config.yaml
arch: "convnext"
dataset: "synthesized solo parts of chorales (CocoChorales)"
gain_aug_db: 6
n_mels: 40
input: "log_mel"
norm: "layernorm"
dropout: 0.1
beta1: 0.9
epochs: 63.9
lr_schedule: "linear"
final_lr_fraction: 0
Rows from block 5, named by matrix and row number. Rows with one number belong to one neuron. Each number is 500 + 25 x the weight over its row's rms, rounded and kept within 0 to 999. All counts start at 0. Numbers have three digits each. After the name is the row's rms in percent of the matrix's.
# gate: MLP gate (model.blocks.5.mlp.gate.weight, 512x192), inputs 0-191
# fc1: MLP up (model.blocks.5.mlp.fc1.weight, 512x192), inputs 0-191
# fc2: MLP down (model.blocks.5.mlp.fc2.weight, 192x512, transposed), outputs 0-191
gate.90 006:500516486500518503499498500610500526499502497502500501500501500536503500480499513528500500501499499500499500495500506513509500482502498500500501500501500507500495497500500491500500501500498501500477497501500504537500484500487505500500491500491499500499535500594501499515503519494499526485500500527500500500500500500502532500497486499506502512494558506508500500500502541500500467408500502486500500494430498487501505506500500500517500556500500499500501502500505473490500500502538497440499502500500500498497414501500497480616500500462583500497501494520504439494500497500652488491
fc1.90 005:500501493500500482501508500500500511497500514487500503440508501532499519500498500500500509432500512500495500500500601495513502498501500500500500498500502521500525494500513418500500447501502448500501507500500483502498495500493500500501507500502502500500495496503503569500518500490500543504502500500500505499499507500503500500501482500532500541499500501497499506580507501500499456500500491536494502487500467500574497500500505501454500512500498500463504500338502421501500560491499499538501486500501500554501429514500500500500500499545500500500535473500502560500500468500500500497
fc2.90 005:489491499539514499451490501500458475496504498500502497504408488494502500484500501485596490501533500472471500449500497488478500501502483500501498502503484534497500501501500504505500507500497580493505493486529458541501496491500501530530500575460496498512500500466455516500500499502475481533500504511459500501495502500530489501539492500469497500508488503517605489500505507494500483496499502619500508498503445500500512500500514500524499495438502500491510489502499475477499496517503472500497500501502497491494500501503466379511496521471500504504493495511516498494492470508487503505
gate.91 391:500499500499500499492500500503496500498548499500500452500515502500528427497406500499500498500499549499507500500485501502499489500500503499497500502506542498499500461498499500485498498503496497500543459500500576593502483497498500500496410500499500500556502496499500500500500501498500498500500499500508502499500482498496505500500500499421501499495509500495489500500460500500626467500501500500499500499500500500500526500500446585494494573500500500501521500500501500502500501547499497451500500499498495542500500500495548501499515498500500503504505428500525500498498561500440501500
fc1.91 250:500498500498498475500500498502497498501417500500505520500500502500500501501500500500500500501499549499502500500500494501492499500500501501484499595500500499497508500471500499500497482500501500495530543499492500500503473484500498499498501500496500500501489490500500500500492500496516496500494499500584501498500459499490475500501500493500500500443500501500467496500500498500500502498501372500498501497511501500517436500500517475501457499493500497500497484501689500499498503406500497515500500497500499500500502499496500500500500497499500551593499484499507500494496500509500500501
fc2.91 163:481499500503500502512500500500499500497500501501498582500540503532500500500520500501501500501500380501525503501521503501501421503497480512510501501546523502502498585500500500500500474500500544501499499499434600502499552499512501500500518501501500500500512500518506501494499500529474499499499500599501499501500480500510500501593567501535500502578599500499497499496500499500507500500500535499501500506500500500501509547501505501500485513481501498499501502502501500501511525533500529500500500502507500500499501499502502496500526500481500509501531502500551500502547517501507502499
gate.92 010:500499500508465493500500500500500510501495570500496516537508501503499502500492500498501477513502506500488502502500430427499501507499504500500499498500511533500500481500501500498500498468484496504525509500500498473504508500491491500495499495494491499490494451497487491502491504486502487499498500499504500496502500482499500493509501494502500499502474498510688502570500498487501496511486496499503496504500518507517497500500504500471500503566494502501499501533485499511500500677440500512498494499500453501524521501490492553500502502491498501506526492504504506500474498500480502511
fc1.92 006:500482500499439503498499500500528376523501500494500509433501470525507536482506505496500501500498506500516481473495485479514500500497507500500503476502521465500505467498484510502501476500490493462495517478500497527500498499498483500526478500482509500503568494503512490483518643503514510519497500495504519492496500500483500509498548506501502411484502486490497507499528511509558494526526490500503457487501505501503490502500504499469500502506415496508462500513502524504499506625498500502525507496500480494500502505514494506500496500501500497514483501471522552499469506500494499497
fc2.92 009:505500505496500480520501500492479511499503500496473500498512500500524500506464497495499500479505500515508501500500496508504492500519502499482500550496507509487509501501510478488492495504536494490510480500500519510502492479537495491500505499495484504500474541497501501497505494491497494487529498501508498500501499497512513499464496499495509570514555511500506501531506523457506482500501508498488504479452498504518501503502258500498474522500544489501500499499510513504500500507476502499507504508500502516493497502501510491501517502571497489498615522500525509500497500479496510534
gate.95 011:497485482503485504502489500500499509518500500498503494494497493498487471500504498587502414498499493500496498518507511500507498503494483270500499515501494512501523511501495501502497504588511496499467492501500482500493499500487500500506490502498501501495498460501500503628485499495500515495518501490493488491527533500505495492500547502500497494506500571496503498500508508495494499496500503499519523482500508499502498498500505518503500505504500499483486495502504510498500501494498520485507496489502500458500502496500502496500511500497499491496494496510455496489504481500522480500
fc1.95 007:498499515499588501500507500482500506484503398499504505516505511515523500508497501485500498500499521500494501474499546554501507511502518500500495560494500505500510515500502521500500499500506501500530505500500493494493514501522498508471464527441489500504486563559489504492472500543500503513455508507559484508506459501501501501500461504500487455534469508476525495500500495493501502558500499501492493498501439502500504524500487515484506490472495396530504503500581528500491484509513500473475498502500503396508514421466492491502484500493495488506501490488492501508500563500503474501
fc2.95 009:510501496469512495545500479502499532516488508495518500553535500496502492491500506504498500495509542495487500492498503511500549464509483577500504503500476505494493500502501510543498506499456487498528503497505503511518506482498506501516471499574515519457500533519506504500531500479461512429502513485402503498507517684479500509513500499439501500495517519502511507499489503520496496436501542496503481499518490500511496486501527528498514514496492501514503488502497521523526548506497506463467500524500517501487485506500529448494503507501500510507533500500496499504521496515500517497
gate.96 006:500500500500500501500500500500500499500500500509500497499499500492500500500501500500522472500506499500500500501501498503496500501504500500500500500500487481258500498416499500500500500500529500500487500522500500498498499500500500500500495608501500500500500473499500500500427500499500448500489622500500536500499500500486500457501507500513500500499500489501500500500488500499500500500500500500500500500500519500500500504500499491500500493500500500501500500500500508500500434553500492500500500500477500490500500501500500500500502500519512500500500500500541500500500500500500500533
fc1.96 005:500515500507499496500500500500500497501500500501500504500481500502503473506500439502500393497522497500498500500487517482500500479499561500500499500500500481500500500500500500425500500500494500500500501501500497533500504503499502500500501424502508500500500480483500500499523500500500506502529500500500252503521500500500500512502500500506500514498503500500500500500500486498506500511500500500423501500500479500513500473500500500500500498488500500497501500500499498500500509500603500498500485500476500494500486500500490498500500500500500500500484500500500500500500490500500500488
fc2.96 005:500519470500501500501500499500500610500500510504500493424500500489500500498500500497497573494489500500482520500500498513500506499502490500500494500499457504500500482500500500505498500497502457491500505502501495500453498506549518500500493515489493497499500495500493500501500472499499500502495500486501500500500500257479499500500500488497504495499497500500500497500500500500479500500500491500499501480503500500500500498500500500388432503500500500500500500500513499502500500500500495500500500500500499500498497497495498445499511499500500529513499501500500496502498500500534502497
gate.97 009:502491514500510505499530500509500492510500498498499504571507514501477498537488498500476381539521515499487494473507502502504500400504496500500524508481507502485502510514493507500502500505519506513496530497503512502458500501506501500497466490484485500500496500509499518508446444511498511500508501498541503487507499500493500449500504493510505499496591507490495484494498500507493501489506489498508495497490483510493482514500459500549500461495501505560476512552550499498491496490602519502501503512478519510490496478506510501471497647506490501508490497480495465456501496500501505511
fc1.97 010:500503469519501500490496500525501502507472469600516508502512500500510500510501511428496502499489521500502496500492477490498499500496514500500504503508516499498528499493513500484502470497494497500515499500500488503526495500520487500499505506537416500472505497489503498501504528482504492511507489504500508500491535500481496501504521505502503506493520482523500495437500501500502529500498446498495500468528500503485496506500509499485498478494509506500507500500463492537500499506480498570495500505496493496500453500500495501471506494499500503494498481497502518263499493500500526507
fc2.97 010:493506497443492499474500492494501497507510500501508487643482510497497500518502498487508504499502476523491485497504501495498507510492508505494496485502502503515476496496501476505500502535499493495547503499499485498500499503555495554475512479485511518529501481484502489498504503500505473499502672500509499499513523521496499462512486502586512504526494501501508477503500476498509474496495506500494500519478478494500500497500505499426504501495503498526575493500492490500425502490500472504503497495482534496496505475500500513476482500599500497493501502500500499500496514495495515519
gate.100 011:489503500500500525499498500500500501500501484498500500509479500511501499502500497500519492495500503500490500500495507500500502502499507500500487500500498502500514527500496502500507510491502496499504499502500481502511522500519511500504503500501500500501565500503497501499499517501500500498500500493500500503507500500501500503498500501497497524500491494498502500195500511500484500506500498500500499503516497500498499497500498439501500501495500504470504516500504501500496496522500483500506506504500500500501440500479497498554499490452500492495504500500498506500516503500496500499
fc1.100 009:500499500500501500502500500501497485490518550499500500545500500501500499500501500502500495500500499500500501497501501486495500501500491552500454500497498500500432502500500502500500499505478500563496500499500496514497500500511499500504499500496529500498497487511509492489503493499499500505499500500505744500535500500484500500503501497506508502500499500502458507500503485500498500500500500500504496500492499500498496503500494500512516493500498544500499501500529524501426503500546501492501500500500500503500517476501519522497500594609498500509498482505480484497500500500501498517
fc2.100 007:500503466492500501501494501508499504495500499515515499449500496499500499500568495497501494505488488338501500472499475481501500500580499506480464498501500502501491561503499504500500488543429531446436504502507489491507492509495492500499502496495496500517519493487500497443500563507497504500494493501509521499500511484500497496513518500542501502513500500499484500490480365497509508510504500501500497518498494499500501501506516500502496472502520502501516495537499494489502498507479501486501473502504499502379511514507500493500511501501499513511516540485514475500500501529500500495
gate.101 011:500501510508506492488502500500430500492487488525487505503514506499509500492499503458488493503499496501500736509544488499498500534451515502499489497490499502517564498494510501492528499500483483500482500494500501499499491500513500499475520511496503500493505502500551494520515500485497527512494499498489444500482508500502501489484500524499497502463514502500486519497505502498492482501499505496522501500510514498511510512500537517499496478537500499502519497490500458499427509499455545532502493499499498498499500505500501525508467517500500483500453527510503580494500488500500502487
fc1.101 012:501498586502496499483510500502503473464505493495501491539500501498509500478496517504500500495495488499502481499508500490492479494500487500500502494502502485525500480500530473500500489525505501495499490491502508519518500500489503500483499490500503502511552498502500498566506503502500519510478501480499475540546502500501497485537501547502498500504497499498500515511496497509498500500500512500499503499500500523498498502500501500501500513500501503501502507518430514412502502499514495498505496500482500243500502508500492460512501492493499489500489501502500497503500503502510520502
fc2.101 010:500498513534489499515503516500492506468578500493565469505487442499508502508535530465523501492521461530502499486419527498509500499543503500502501503504569486503449502500501507508477493483480521523500497530511502497528491446501499532511501493518505503502572505549500502571528499563507498490508498533477502453411503497525525495515518500539500477507501504504514501511551562476498504455445517481511501529502501496507501497497501504500501500481500500494498509497493478475500496500530499464492498402505502501530515488502504501542507504541504500504495507496505516469518484496496538483
gate.102 195:500500500499497389499500498503496499501467499502540536500500500495500500543500500501498492486470504500643500499504483501445429498500500500500497567549500477500509481472504501496500500473489491500500509499475500500500485483491500500492508494501500499500500451423500507502501501498512487591498497500500508501500484496491483498499503499504500502499500502502490470500500500500499503500502347505499499500529501504498494501498499500500474500496501497499500501502498499500526551499445500505499502499500482501504501501488500502506500499492502514503498501485507501500497499597500502500
fc1.102 209:500500500500502499490496500501500501500499476500499499500500502501504495482500501498499499543501499500499507501501553500509500501498500500498500501498500502501500462501503500498500500505501496501503499500501559499499470507500501501501229502500501500500562486499500478500493500500500500503504498500503500478500508500500501500500495501500501499500516500500467501500449501499568436508499500485500500500500499493506500501499499502499498500520500500508617500500496501501504516501500499500483498498500500500500500499492503501497507505500462501506501496502507497500499499499500499502
fc2.102 164:508499501500500500505500498500502501500500501500500502501504501518443500524507503500576500508500426500505529519500511519503500500501495540538500500500500500501506504498500501499509458511500516502500499500424519508500632499500504589500606500504503504500505514540503493494496498584495500571500503619517502500486501496500504502500500502550501500496502501500498501499497500500523504499500509496501500500497504500503500500501499499495499503497496499500500500527517500501556574504502500500611499502500498499500502499500500493498503501500500501498502501500502500520500500499501501500
gate.103 007:500508507502499531480500500501500525475492491500500503580499493504511504496527502460501500500494483500495576500515512503500505396485491500500477500500491511500478504500504499504494477502527498504497503504500504488480496497503483500495500505500675500499497463504498506502482514522490453501500500511502500492501493497491506499471496498489499528480529481507496468497504505480501507500500498502365488519500502497500527496500500511495500476507507499500530500498501524499496500517495521499498515539500500487521508500500505531501426500510500506520500500502460389481503506498503500500
fc1.103 007:500473504500479519500501500499500499499504497487500495502506500544501558498502502500500499503499500500484500500506498494505511500504498571500468499499500497510490511500488487500495495499392496500499505500500499500502500500493515500500497500522501500482399504531513503551497527513498493506500500499501528491499498496499500504505494500502499499507504502480503499500496498494507501452499499499444552502598503500499499484500501526499500509455500545530491511500505430501499546501499518512494503499500500452503489488499500383477500360507508498503499485497491481416495497500499484510
fc2.103 008:508471501535499461507503500505497473507464500501456508498500498538504503506516497505499493501500527533521509509522498500487486491505546497456502502499495500498518474383501501520499528500503503501499509478502503500505520500493494472501500510480509495485501502495503484496492508451497527461499497500512381498496491592484499499517511483501490498593523506504505508516503499496536500491477498498592502508501511503488500494505553477521498485501500479498487507494513498499501501483499532499500500470502501500524500494502506500500457477591500501501510500505473493496493504513503377477
gate.104 014:498495571498501494501501500497500476504474507506501503498512500501498681500492500499502501506500527500507317504494497497505512494498514500500531503498498504500500494500502508500501479436496496501514536503500489496559498497512500500489475514502493500508502517529500549499501501500501399501494494500499483498503501502498499505503497503494501510482502501500500507500493497497485501465500462496495500504512496503502496498500499497493506499495495504508470503500500498500500511490506483508496495500499500498500496500494475511607487501458497500500502499505501505500500500500500501507
fc1.104 013:499499454491503496508495500497517483476525516500500496508500500505488504502508498502499528502500500501500472503514489502505516503509470500500496493479469508502509505500495513511514501508500486501499511502501494486509500500513484500536508542489518500488515519518523540455493479507500459498514500500481494547510503501501502510489498499488500499508515508513500489500485511499530512496503499500491519506500510500509498502500497487494503492560502499465501502503500499501499483460376501418520502501505504491489497495524486498494477501512439501499500507509499495505496496738502478500
fc2.104 013:500517503549516445494499495511498491558495494502506492500509510488502500496505516556557511489507500500496500530492506495459573498522486485507498486492500500457500524500495503520515500488505495503497544497502500497500495458499485508509498490479538502502329499480446500500490499493498575498488499492501519500522498502474371502508502500498515441524499526536500567518512506501498483506489492501496479503502504491494544495497506498499508532500509499501519491494472525503499501470513518500512499500483500496512497482508523536490499555518499486500504464492499491494471497501488500499
gate.105 233:509500499499500500497517500511506496491499500500510500500501500499500499499501500231501500500497517510550498502504501499500500499500475500502497505540500501501500493499444500501475500528500548500498501500500500501503499508497506493500500500501500517498501481430500500501496503482500499467500523504552500512471500500499503500501500499499486500500500500500499506500500498562500497502500500504501504500500501501519500509500501500500495500501500535500500502501500506500500502505499500500504531500494500500563500502497492474500513497482502500591500500500499511500500500510461499463
fc1.105 214:500500507500500515500499500500500500501499501500507520500478500499500595521572502491502500501500500502500496500500501499500500500499418501500500500500500498500502500502500500507504502500500588500392500467505497500533570500501513500500518503500500500500501500500497500500498504498502498500500500505500500501500514500501500501499500501547452499500500502500500500498525500500501514501501500500508500376497499501500476503500524479512500490504477498500495500500499500499500500500499507502574500500499500499500500500500322501500500503500500495500500507500499403500500500512504498500
fc2.105 240:500500503501494470499429500499500500500502499500500500413420500500500499496499501485500500499499499500501499500498500497500500498500549501500539500499504500499500484500499500501499500502507493498500500500559500500511474500500493498500497500499500502511500497499504500500501500501500519711483503500491502500610500507500500499500497500506501500500499500501500500500493507501502499505500495514498500490500507500500500500495496500508501500502503500500500557503498498500500490502505500500465501500500501500500499497499361500500454500500489500500439500500500547500500500500474500500
gate.107 007:500499498500500501496500500500500466500500500500500508501487505495497574500507500502685530503500500500506498498501500500500500512498488500500500491500501498525485506479495500500513488501487499597486505497500497493562500500499503500521507428508500500496544490500501497501458499495500400500499483501495614505589504500509500475512490500509498500500500494500484473500499500505496500495500499499500497497502500496498497528500505500520500500500501500500513501500452539500500528561499502486500488500500500439499533504500500499500500500473500473501470500500500490500536497500501520514
fc1.107 005:500503505500501501500486500426471501506500488500500512458502500493543500518504505501500511500501491500499500507499496513484500544501548500500493505500487502499491503500500496500497500500506487510457500491500487499498498508509499500484516500456497500492502503503504501511502473500499500499499500500500388490455498500496500500499470500500502439497500525501500500500503510475500501500500501500690503500421500503499459483500500501459500506500502498481572495500502502500500500500481503529499494491499498552500500505499526504497438500500500500499490499501500506500500519500373482501
fc2.107 006:500500525503499495463503503500481500458517501504506494501416401523501500499496500493502499495528488499497531495500482616494499501502534501500504501502498497500500491370496500493499491500495500499502525492464474496502501492499485554501468499508534500504500491498505500501501507537505497504499480500489502500500499444500501500500529498498496487500480500504500504501499500486500501499503498500497499503494501497473500508489513500497500500487451506500468498500504502496500439502500487415503498464507500500641597500498520500498500500504503501501500492501499505500503502500499499459
gate.108 010:495514523432500513501494500500529498500487520499500509494491506498514498500510509517430483500502563500501395496500506486493502505479514500500468504500501521495570510500463499501477512500501489487519501503500483517601505500511501500500499593484498540506486495526485512577497493499504500498557498523506502345513486500497500512519471501498500503494501496488535492498500488500499500504500499494519485500502524497500490496500502514496503504492490500491488500506501460500499500500527496501495518574500501531501516471500470500501499591496491501505507503498498505500500510500501499516
fc1.108 011:500479471499499479499496500500532494501500500496499502341501509502492504507490499502500507563500505504497517493545384501496500439508495500500499503499500498504511524507487503458497511499500500526503505501500493501481506454500540500496500457500579501503517505502500500499525559528502528502500500495502443498499500513500498478509489498502505504501492497497493505500500497502493501526500498500501509494501501502501499509500500543496501498497502470499500520498508467505500533471496499501500487513500499482494471499500500468508621382501500501496493522534493501500492497501514466502
fc2.108 008:498501497496475536496491510521506546497501501568527517499512518489490502507500485481507494481518453492472503487500498484474679501511485495498504508515398509483502505479492480496499499502501471502518526491496478491499501499502492500496501491506449526504500432495501504509488446519484482498502501512472498489500484501493505509440501472410498521500509500510487508500494500475515519496470494482516502502504562496537502457495486498489490476500506500559503500481495482513499535495510501500472497497441472464486492477501497482502501510496500525500506506489507499500501491507525440494
gate.109 008:503502527504499497507500500439500505499504507506500500533488501504494499501507505496475501501491499500496505510455499503495498516496477500500514466503431498500549537500517502500501499293492491385499495457500503501511500500513503500500509495475501498500553513475501477493498500499499491495496495504499463496501485506511499512493447498503498464490499509482499496502487513506520500489502503488495500493500498492501506505500478477541500502520580479507504500500497513501513509509500496494512529427536500514499501500505543512500501500492500548500507428501508481501501504500500488506
fc1.109 008:503504494496513489501510500500480502484500436505499496493509475586486505505499480494500499490493543500509522497500497500466487493510492500500500516504502488490517486501497504496501494502507500498503524500500533516500494496488512500474467479454543502500514499499508500420477495501500500495432502499497504498549499500479500538521538501493496567494514517497489500402468497543500499496499490499508509501501501512489528508500483501506503502499510497501501508499513490499500486491497505500506497496499499514484476499501546500499500500718493500517500503501488455499498512500493494496
fc2.109 010:504512495501499472468502503515478499492494618543523496484512480507511504504510502444505495505507505489499465443500526427491501492552501507544503491499498505463506498555500516503431499518501521492413532487496521497509541547507490470504500474504498494496496505497500494504502514501499496511516536564472581499463499494498498491494526502502552513492517535503489518526500481498503529502510500495510486501499500510501500501450502477503505442504501503503498501500531522501509502482509548486507500535502500503498501503499449497498501535506572493469504427492500517499496538496447485518
gate.110 010:496500493500500471502498500511500492500507446495500493493501546489499479512526499500582499489510507500500538500502505500500503446498500500500484498499533495456494485500501512500499501505503511500517499502499502504478496500486510500504492499497527500510506498485503565483515504480497513521506500500515500500450503502527501502503525500492500516514523501500501512563509502497511498468502498500495515504470469499498501494500500505495503499477500482495502484503499520494537490509492495508495501500417502438491488494503497500310501502506504500500505340508502499500499495500504502500
fc1.110 008:502525588500499526506502500501501480552499499503500497505494500487504503501502493500504497501490488499487500491550501489501502484499521500500506507598491504499480506500502500500501467497500506492502495499500492500486501500508499500501505436506427500500498500512502495499510500510500546508502499507495499499500500500491506471479480501533500307455497439504501483506501492494595506533497501496507501450502499500502512506500502501516500500502500497500504503500501514423497500495511489499498509509500504462503492409500497487500508500515499499494499531500486520503500493500525519473
fc2.110 009:498475506485501500501506505506516507491494480491500498526500502481648507495500450510488488515516522502478503494500503497520514500500479483501493499499480515500497380500500491500475499507503434418500500488497474492500502495500498498501547501517617535484500518498494505503503500497502477520510492500500501500480489499482543491492497500491502505404505500510532501497498487431494494498501501491492481506560497497501498511500494495494488501492497500504500499483518482489499500493573575492496501500514490493496503506552499505500511504500462497507500499479458500489495498503499499504
gate.111 010:504497509405487485498499500505508509506501496503500501500496499478498497507502505499468495499513505500502522503503502502500493437500496500500493502514500487500575500500489500500487499500499500500500486503500502516494509500494495500457535518492532500496491528495500499527511509502501477489500512504500533503500498422509492501499500520502492725493503491512500506498494495508504500500500503502503507495500498500508512494500510500484553501502493497519493501626500507500498512513475500518494524509485496504505503492509513512504501446529495498503467516496500545508502485500520497497
fc1.111 010:500500509500497514512502500500301503501500500489500501550497484501498497508501517501502547494504500500500554491485506470500499509500501500500504536488513501501496497500499500500571455501484506509497502487500502500502503484455500500508495536500580499502454500511494500501487499494506469498506600500500578531495500501501501501507497494514443498501498500500502501472499496501529500519500500480504479499500498505472503551500497484497498496501499507496485504471503483500516500498538497488471478499493500491492489510493481529502495553500492487501473508501505515485500420509537460495
fc2.111 010:499528501502497498466501504509504491505506503529460491473633501488499497500430499490519491514476486502510639504500506474507501522490524495429510520449504498498506453497531486498516500502545479499500500508499505492480498503487503500500516482501501509505499485500500447501508499520494503492501505506505499502475499500494500526499494503517499558496593514494495501503508496500500501500498504497461501498502595500496518489499500509499507498500507500471500535514497514501500493496488521490492535490499606493501527521505500500496493505456498492500502490467542478502500486481504500469
gate.113 010:504502511500532479502500500491500519503499506520500501486504495503507496495511502500504387550510502500497407509509537511506500503497572469500476501501499504496667492494486476518491500500499500498506481509500500497394492490493526500471500500501491501489499499484472496520489530500501519507492500497498531529500517499501500520503467506500524582501508511489496505500517495499503497532500499478502495486490497501508486474500512543502493546500500495498501499498497485500500517449551501447505484572500499499502475496496524501497501555502499508499500500519504493475479498500499497515
fc1.113 015:498502503499545500500500500496353437504500495506501500497509490535501490502517500497502501499560499500501500500492516500494500501498505500500501495708506495499504482500510500500522502516497500487497501499591499519501493500492508500500498500495502501502495497497512502481501499492493506510500498500490504504515530500504498511501503496499501492501502506505500500500530494500507500511515488500502500499503500499491492486500500496508499504497497505489500500511486500498504493411492514506488501496472504500500385499502499498502508501564504493500482502528503500499505496500498483501
fc2.113 010:500499494501503503500501501498503484458502507502497498494490506510496498496500491501501500503500476501495515497500525466524497499500503493516517503497510500501502509497503500501495478516473521514499495496494498507501499531594494503498509500490480499501517504491501412498500495513477500501502517500503487498497508497500546499478468517608496500492482557478500509511484500501500502501501498484508505496478500501500501503493583501518498499501494498500493482507518500501526500496338538497518492509480500504472504444549510444486506439501499528501498477500617500502502500500435491499
gate.114 009:500500499500503506518467500500500533486501465498499500489494500510496534503513500502500500505514500500493501500502522507538502507501499500500500502500481503501471422500504460500490499500505501500500498500500498500494490500501506500496550500503499500484690490528500501478503461506494520496500500500498500497491496500511500485489498500497504545497499536492505501503500507500497500585500500499498498502500474500502540476500499581493486501503500500485492500500500501508537500501492494501500500501500502493500500500500502501499500570445510500500498464502509501659551500500500495501
fc1.114 007:500504493500494500509497500500501500504500500500500513544503501595500491502486500523501639500448504500499500498490425500501501498496498500500500500500501498500495508500503500500500520500542506473431516523500481496498501500507499500500486500499517501500539519493502480500500475511503497503500500499499500489499509500499500493487522500499498499500500502488500500498502497501506449502500498504462476512501495507497452500500505378501375499499500473533503500528498485486500496483501504503521516501497495402499598498500504500491500502494500498500500503496498518499499545500551513500
fc2.114 007:502475500499500502516501502499514480426508503483524506509495470507486500500494499512500472500498500514506499436500519505496484499500495497497515498502504458500501499533500495504504524500497507499460508513504540509534477504554500597500496494556498534497501500513498512505494510507518500500527538498500499498493478494515492506501501530500500499490513507499527496500503503505499477501505476497500502506561500500498492496499460500407500500535453515491501511503540563500510491518500504489497649500500542473493532455438500420497500499495499507505425484515487535501497490542500508521
gate.115 087:501509501498496500479508500511502509498495499494504505502499500500500501503508500500501503500508504498510462500502502498480500494497505500518496500563508493488538489498486549479500499512420499500488505500484500500500502486501529514474500500500505505500505483505500499493494518496511500726504502502495655499498477504504496497524501503502492501498494500480492486499519482500504514509480496498512500464501505497502495541501500483501498501509499488504499501502499502534496499537511501507507478490488497494500508502471500500500530500478506493496495499497494502586476500463509493497
fc1.115 106:498500503504500500503499500500502501498501547502501500497500500502501423499500444500501485484496482504500504500503495505497498500500501504501491499500500501496500505500500500491500534500494500500475501501499480503500503499504500500500710493493500499501498537500517522500496500502500488500480499500488500519501500503500500498501517499499501500500501512501491500510516504499500502476502500502515500500503498499501500500500500500499497538500499488489500500511498499501501487500499518504502500499500500500499513504500728499503497496499509478491500500502491501500502502524501500489
fc2.115 113:496517499466501498500501501501484500500506501504500500495497501490499503494430500500508500484499501497498499479501490499491499500498501500490504510503500497505475495505501510503501567497499500498510500536502495500500484494501497500501476518509497502495498491501501501501500499500503498427523498502499500490508502508506500499500500500494498491502502500500508504500501501490497500502487495503502498501499500498483500501495503500499501500501500502496500496500500500500500344498500493501448493489500513502501499497502753501557486482500505461502502499500497501497505500500496500496
gate.116 233:506500506500500500501500500487500500500499500500510504421500499498499568501500500501503509529500648498405499500500499518512522501500500499500505505500489507500497499550499500502546435500507500500500501500510498509504500499500500500500500501500501500490498502503514458494499498501500498502500500507506500500493541500499498500498497500504500497499500490501501501499500500500499500500494263500498500490506505500500502500500501512504539500500501466500500500500501508500505502497500484461500500499510499500500500500499500500496498499501497534503507494499500498509500500498501500500
fc1.116 185:524500510489487500500500500491493504501499532501520584499498495498500564501500500500501524620499537489499498500500499511504515501501500505500501545500456503493494473501486499501501449500500498500509530501499497504506499490500499499497506504500500502412496501504506432484500496500506461501370500518593500510486500499470499500499500500548500500494500468501499500499500484500481499503495458500482500483512503500500501499502509486517500500500502406500499499563514500500507501494500383478504500500501497506500500501486501500500499477501499519557502477499500499500498500496500501494
fc2.116 193:500510501503498499499500500491500498456528501499504506498499482449493491529500501472501500504500345498513501502497496500522511500501514475513502498499510462505500501500499500446472484514520476500500494498462502501505503500439502506514537500496502492525502499500503498499512510537475633507500626502500509499484501493482463503498499505550496501501497488501501502484470496501550500504505613510490504495500502500500501498500485506420504502501495501500504500499477485500473503476510500500503500501487528459476501504499499500499500500504513498468501501498501500499499538500509501500
gate.117 006:500497499500445489505505500500500502499500510502500500522497501500498505500500521473486499500491499500498503501512501501505500500499500650451500500528500495500513509500500493500500500500493499502508502500500502479493500500502500500517499500498500500496500553500500500515697350501500500499500500500499500497502501500500500500483500500501500500500458500498497500500498508508501500504500501501500506497497494503506486495500497500508500500501500491513502483520498506502500500498506511500513502500542500498509613500500541500500497501477500501497499501485500499462498498500491475499
fc1.117 005:504539463500473501507517500361500542505499496500584504504494502497488504530503450499500499499501503500505499483448500500500499500507510500500465538500499500500469502500506500500500494500485518491501528500500484492503524500495509500493492496494429500500498499510503497467500503499501500501506530501503501492474500500474500502517625500504500503482470500497498491500505474498500500426500496500500500500502455501501481499500500468523500502500500500522500499500501496500500507494495489499499490500500500468500496500500486500500505312499507501506492509500522505500502487500500514486
fc2.117 008:499500500505505503513514500501424503501501500499500500498510490530457500500500499482499500510502482500502622479500503493499501499499500500505500500502500502502545499500502500501515505524496506500498501499500500499506491494501502484501503500496500499499500507482502495532499496498481500506512500514500533484506500501498513500502497500504499485489501504492534502537501498500480500485499484500495501507487495497498499503501512500498506496542501500500488500501506501500504498500502525498502504500502500500482502497500498565512520500232500495460500461500503500505503481500498495508
gate.118 273:501499494502502501497500500503502499500498500500501500493500501472501498500500500497500502498500498500502494500501500499494497502498499503499500530544511500493500492498498498500501500501495498500541499499497501511500496501481500500488500499501499511501477300488495504510503501357500500502500500538531500500498500499500500500651503501500499499499501488500500500499515498501500492498499503498500500501474500501501502484501512501500500501486500502500500500500499511495527502532485456498501500500490494500502503500538498500499633500500500500504500497500501501499498498501461502502
fc1.118 160:507499500482500499500500500500498502459513501500501501499620500501500500488497501500477493504475500500703512500499585501554497501500502496499490501470488508508504489500499499497498499506500498505500501504493500500501499500500500500498490500472504500500500501503448497498500506501500506500558502500513500499500498501499511500498498500500515498499522694500463507498495502499498500504498499502496500500500500499501497501495498499499500500500499500519504501501501497500500502479500500500500500499501499504498499499495508501500478499499499506501500494505501500501499500500498500501
fc2.118 244:501500510475500516639503500499508513499498500492498528501662500506500507506498500500499500501501500504500501495503500500502472500503500583502500500598500507500494551500502500479500474506500533500500500501498532502500509497499501501500500500500500498500513593500504501507502491500447498498500500500510500504500494503500504493499501503500499499498500499500500500500499500478500502500500515490500500501502508500503500501501507497499482501499513497502500460491500500503501534635503515501500500499500500507500496497503500489500609501490502500501500511503504500537500500501506500501
gate.119 006:503502496499500502498501500502570460518496503563500507533491500501491506504495503531526504513485462492498501509502499499489495502503475678500514493488526477499490500500536495500506468494498497515503503504500496519491502500493461500497545500633497500498504471500504421508499479482503500509504490500500513503498501502492500501525500502511500526490559489493465422499507494531499500471500501500549494493500492525500488499500500497512496500506473500473491495500498487498499506430498488497507482444517496500494496509495561499500500500500501500488499503507531520446491501500511499499
fc1.119 008:511492516498500493498500500499500481497500500489500491500501492494510559493501496501495486502501498500501498498492503528505499501503515500500501499495499497499345499500500489500493491505501504297513488495500509394499497500503523500498496501488500500497509523450484500482501504480503484500499500498489619501488500500510501507513485500495505489502500496512500518501473500503504500535500503505485489510500552498500501499500499486484500500499497504504501499500499501507499500505501491560495502492495503509480504505495476506500469465512507500500502497500518506474499505500458500508
fc2.119 006:520494499500509502495490509504500545501498508480526497501505487499500444466502500507500506528514579511500498500513490529505504475560500500507500472497476504505552459510500513489499501480460482434462537499500504474536496471396490519500504506526499506491494484536498502499501501485485497503435506499502494503501485451501501502498503497463489498488496501477487469462531519499451473506511511510502564492502495503495498493501501499501499503530500500514499505518496503529514595475500528499464496523438486552453488537488493466500482508501495545500512519500431496485504463504500404502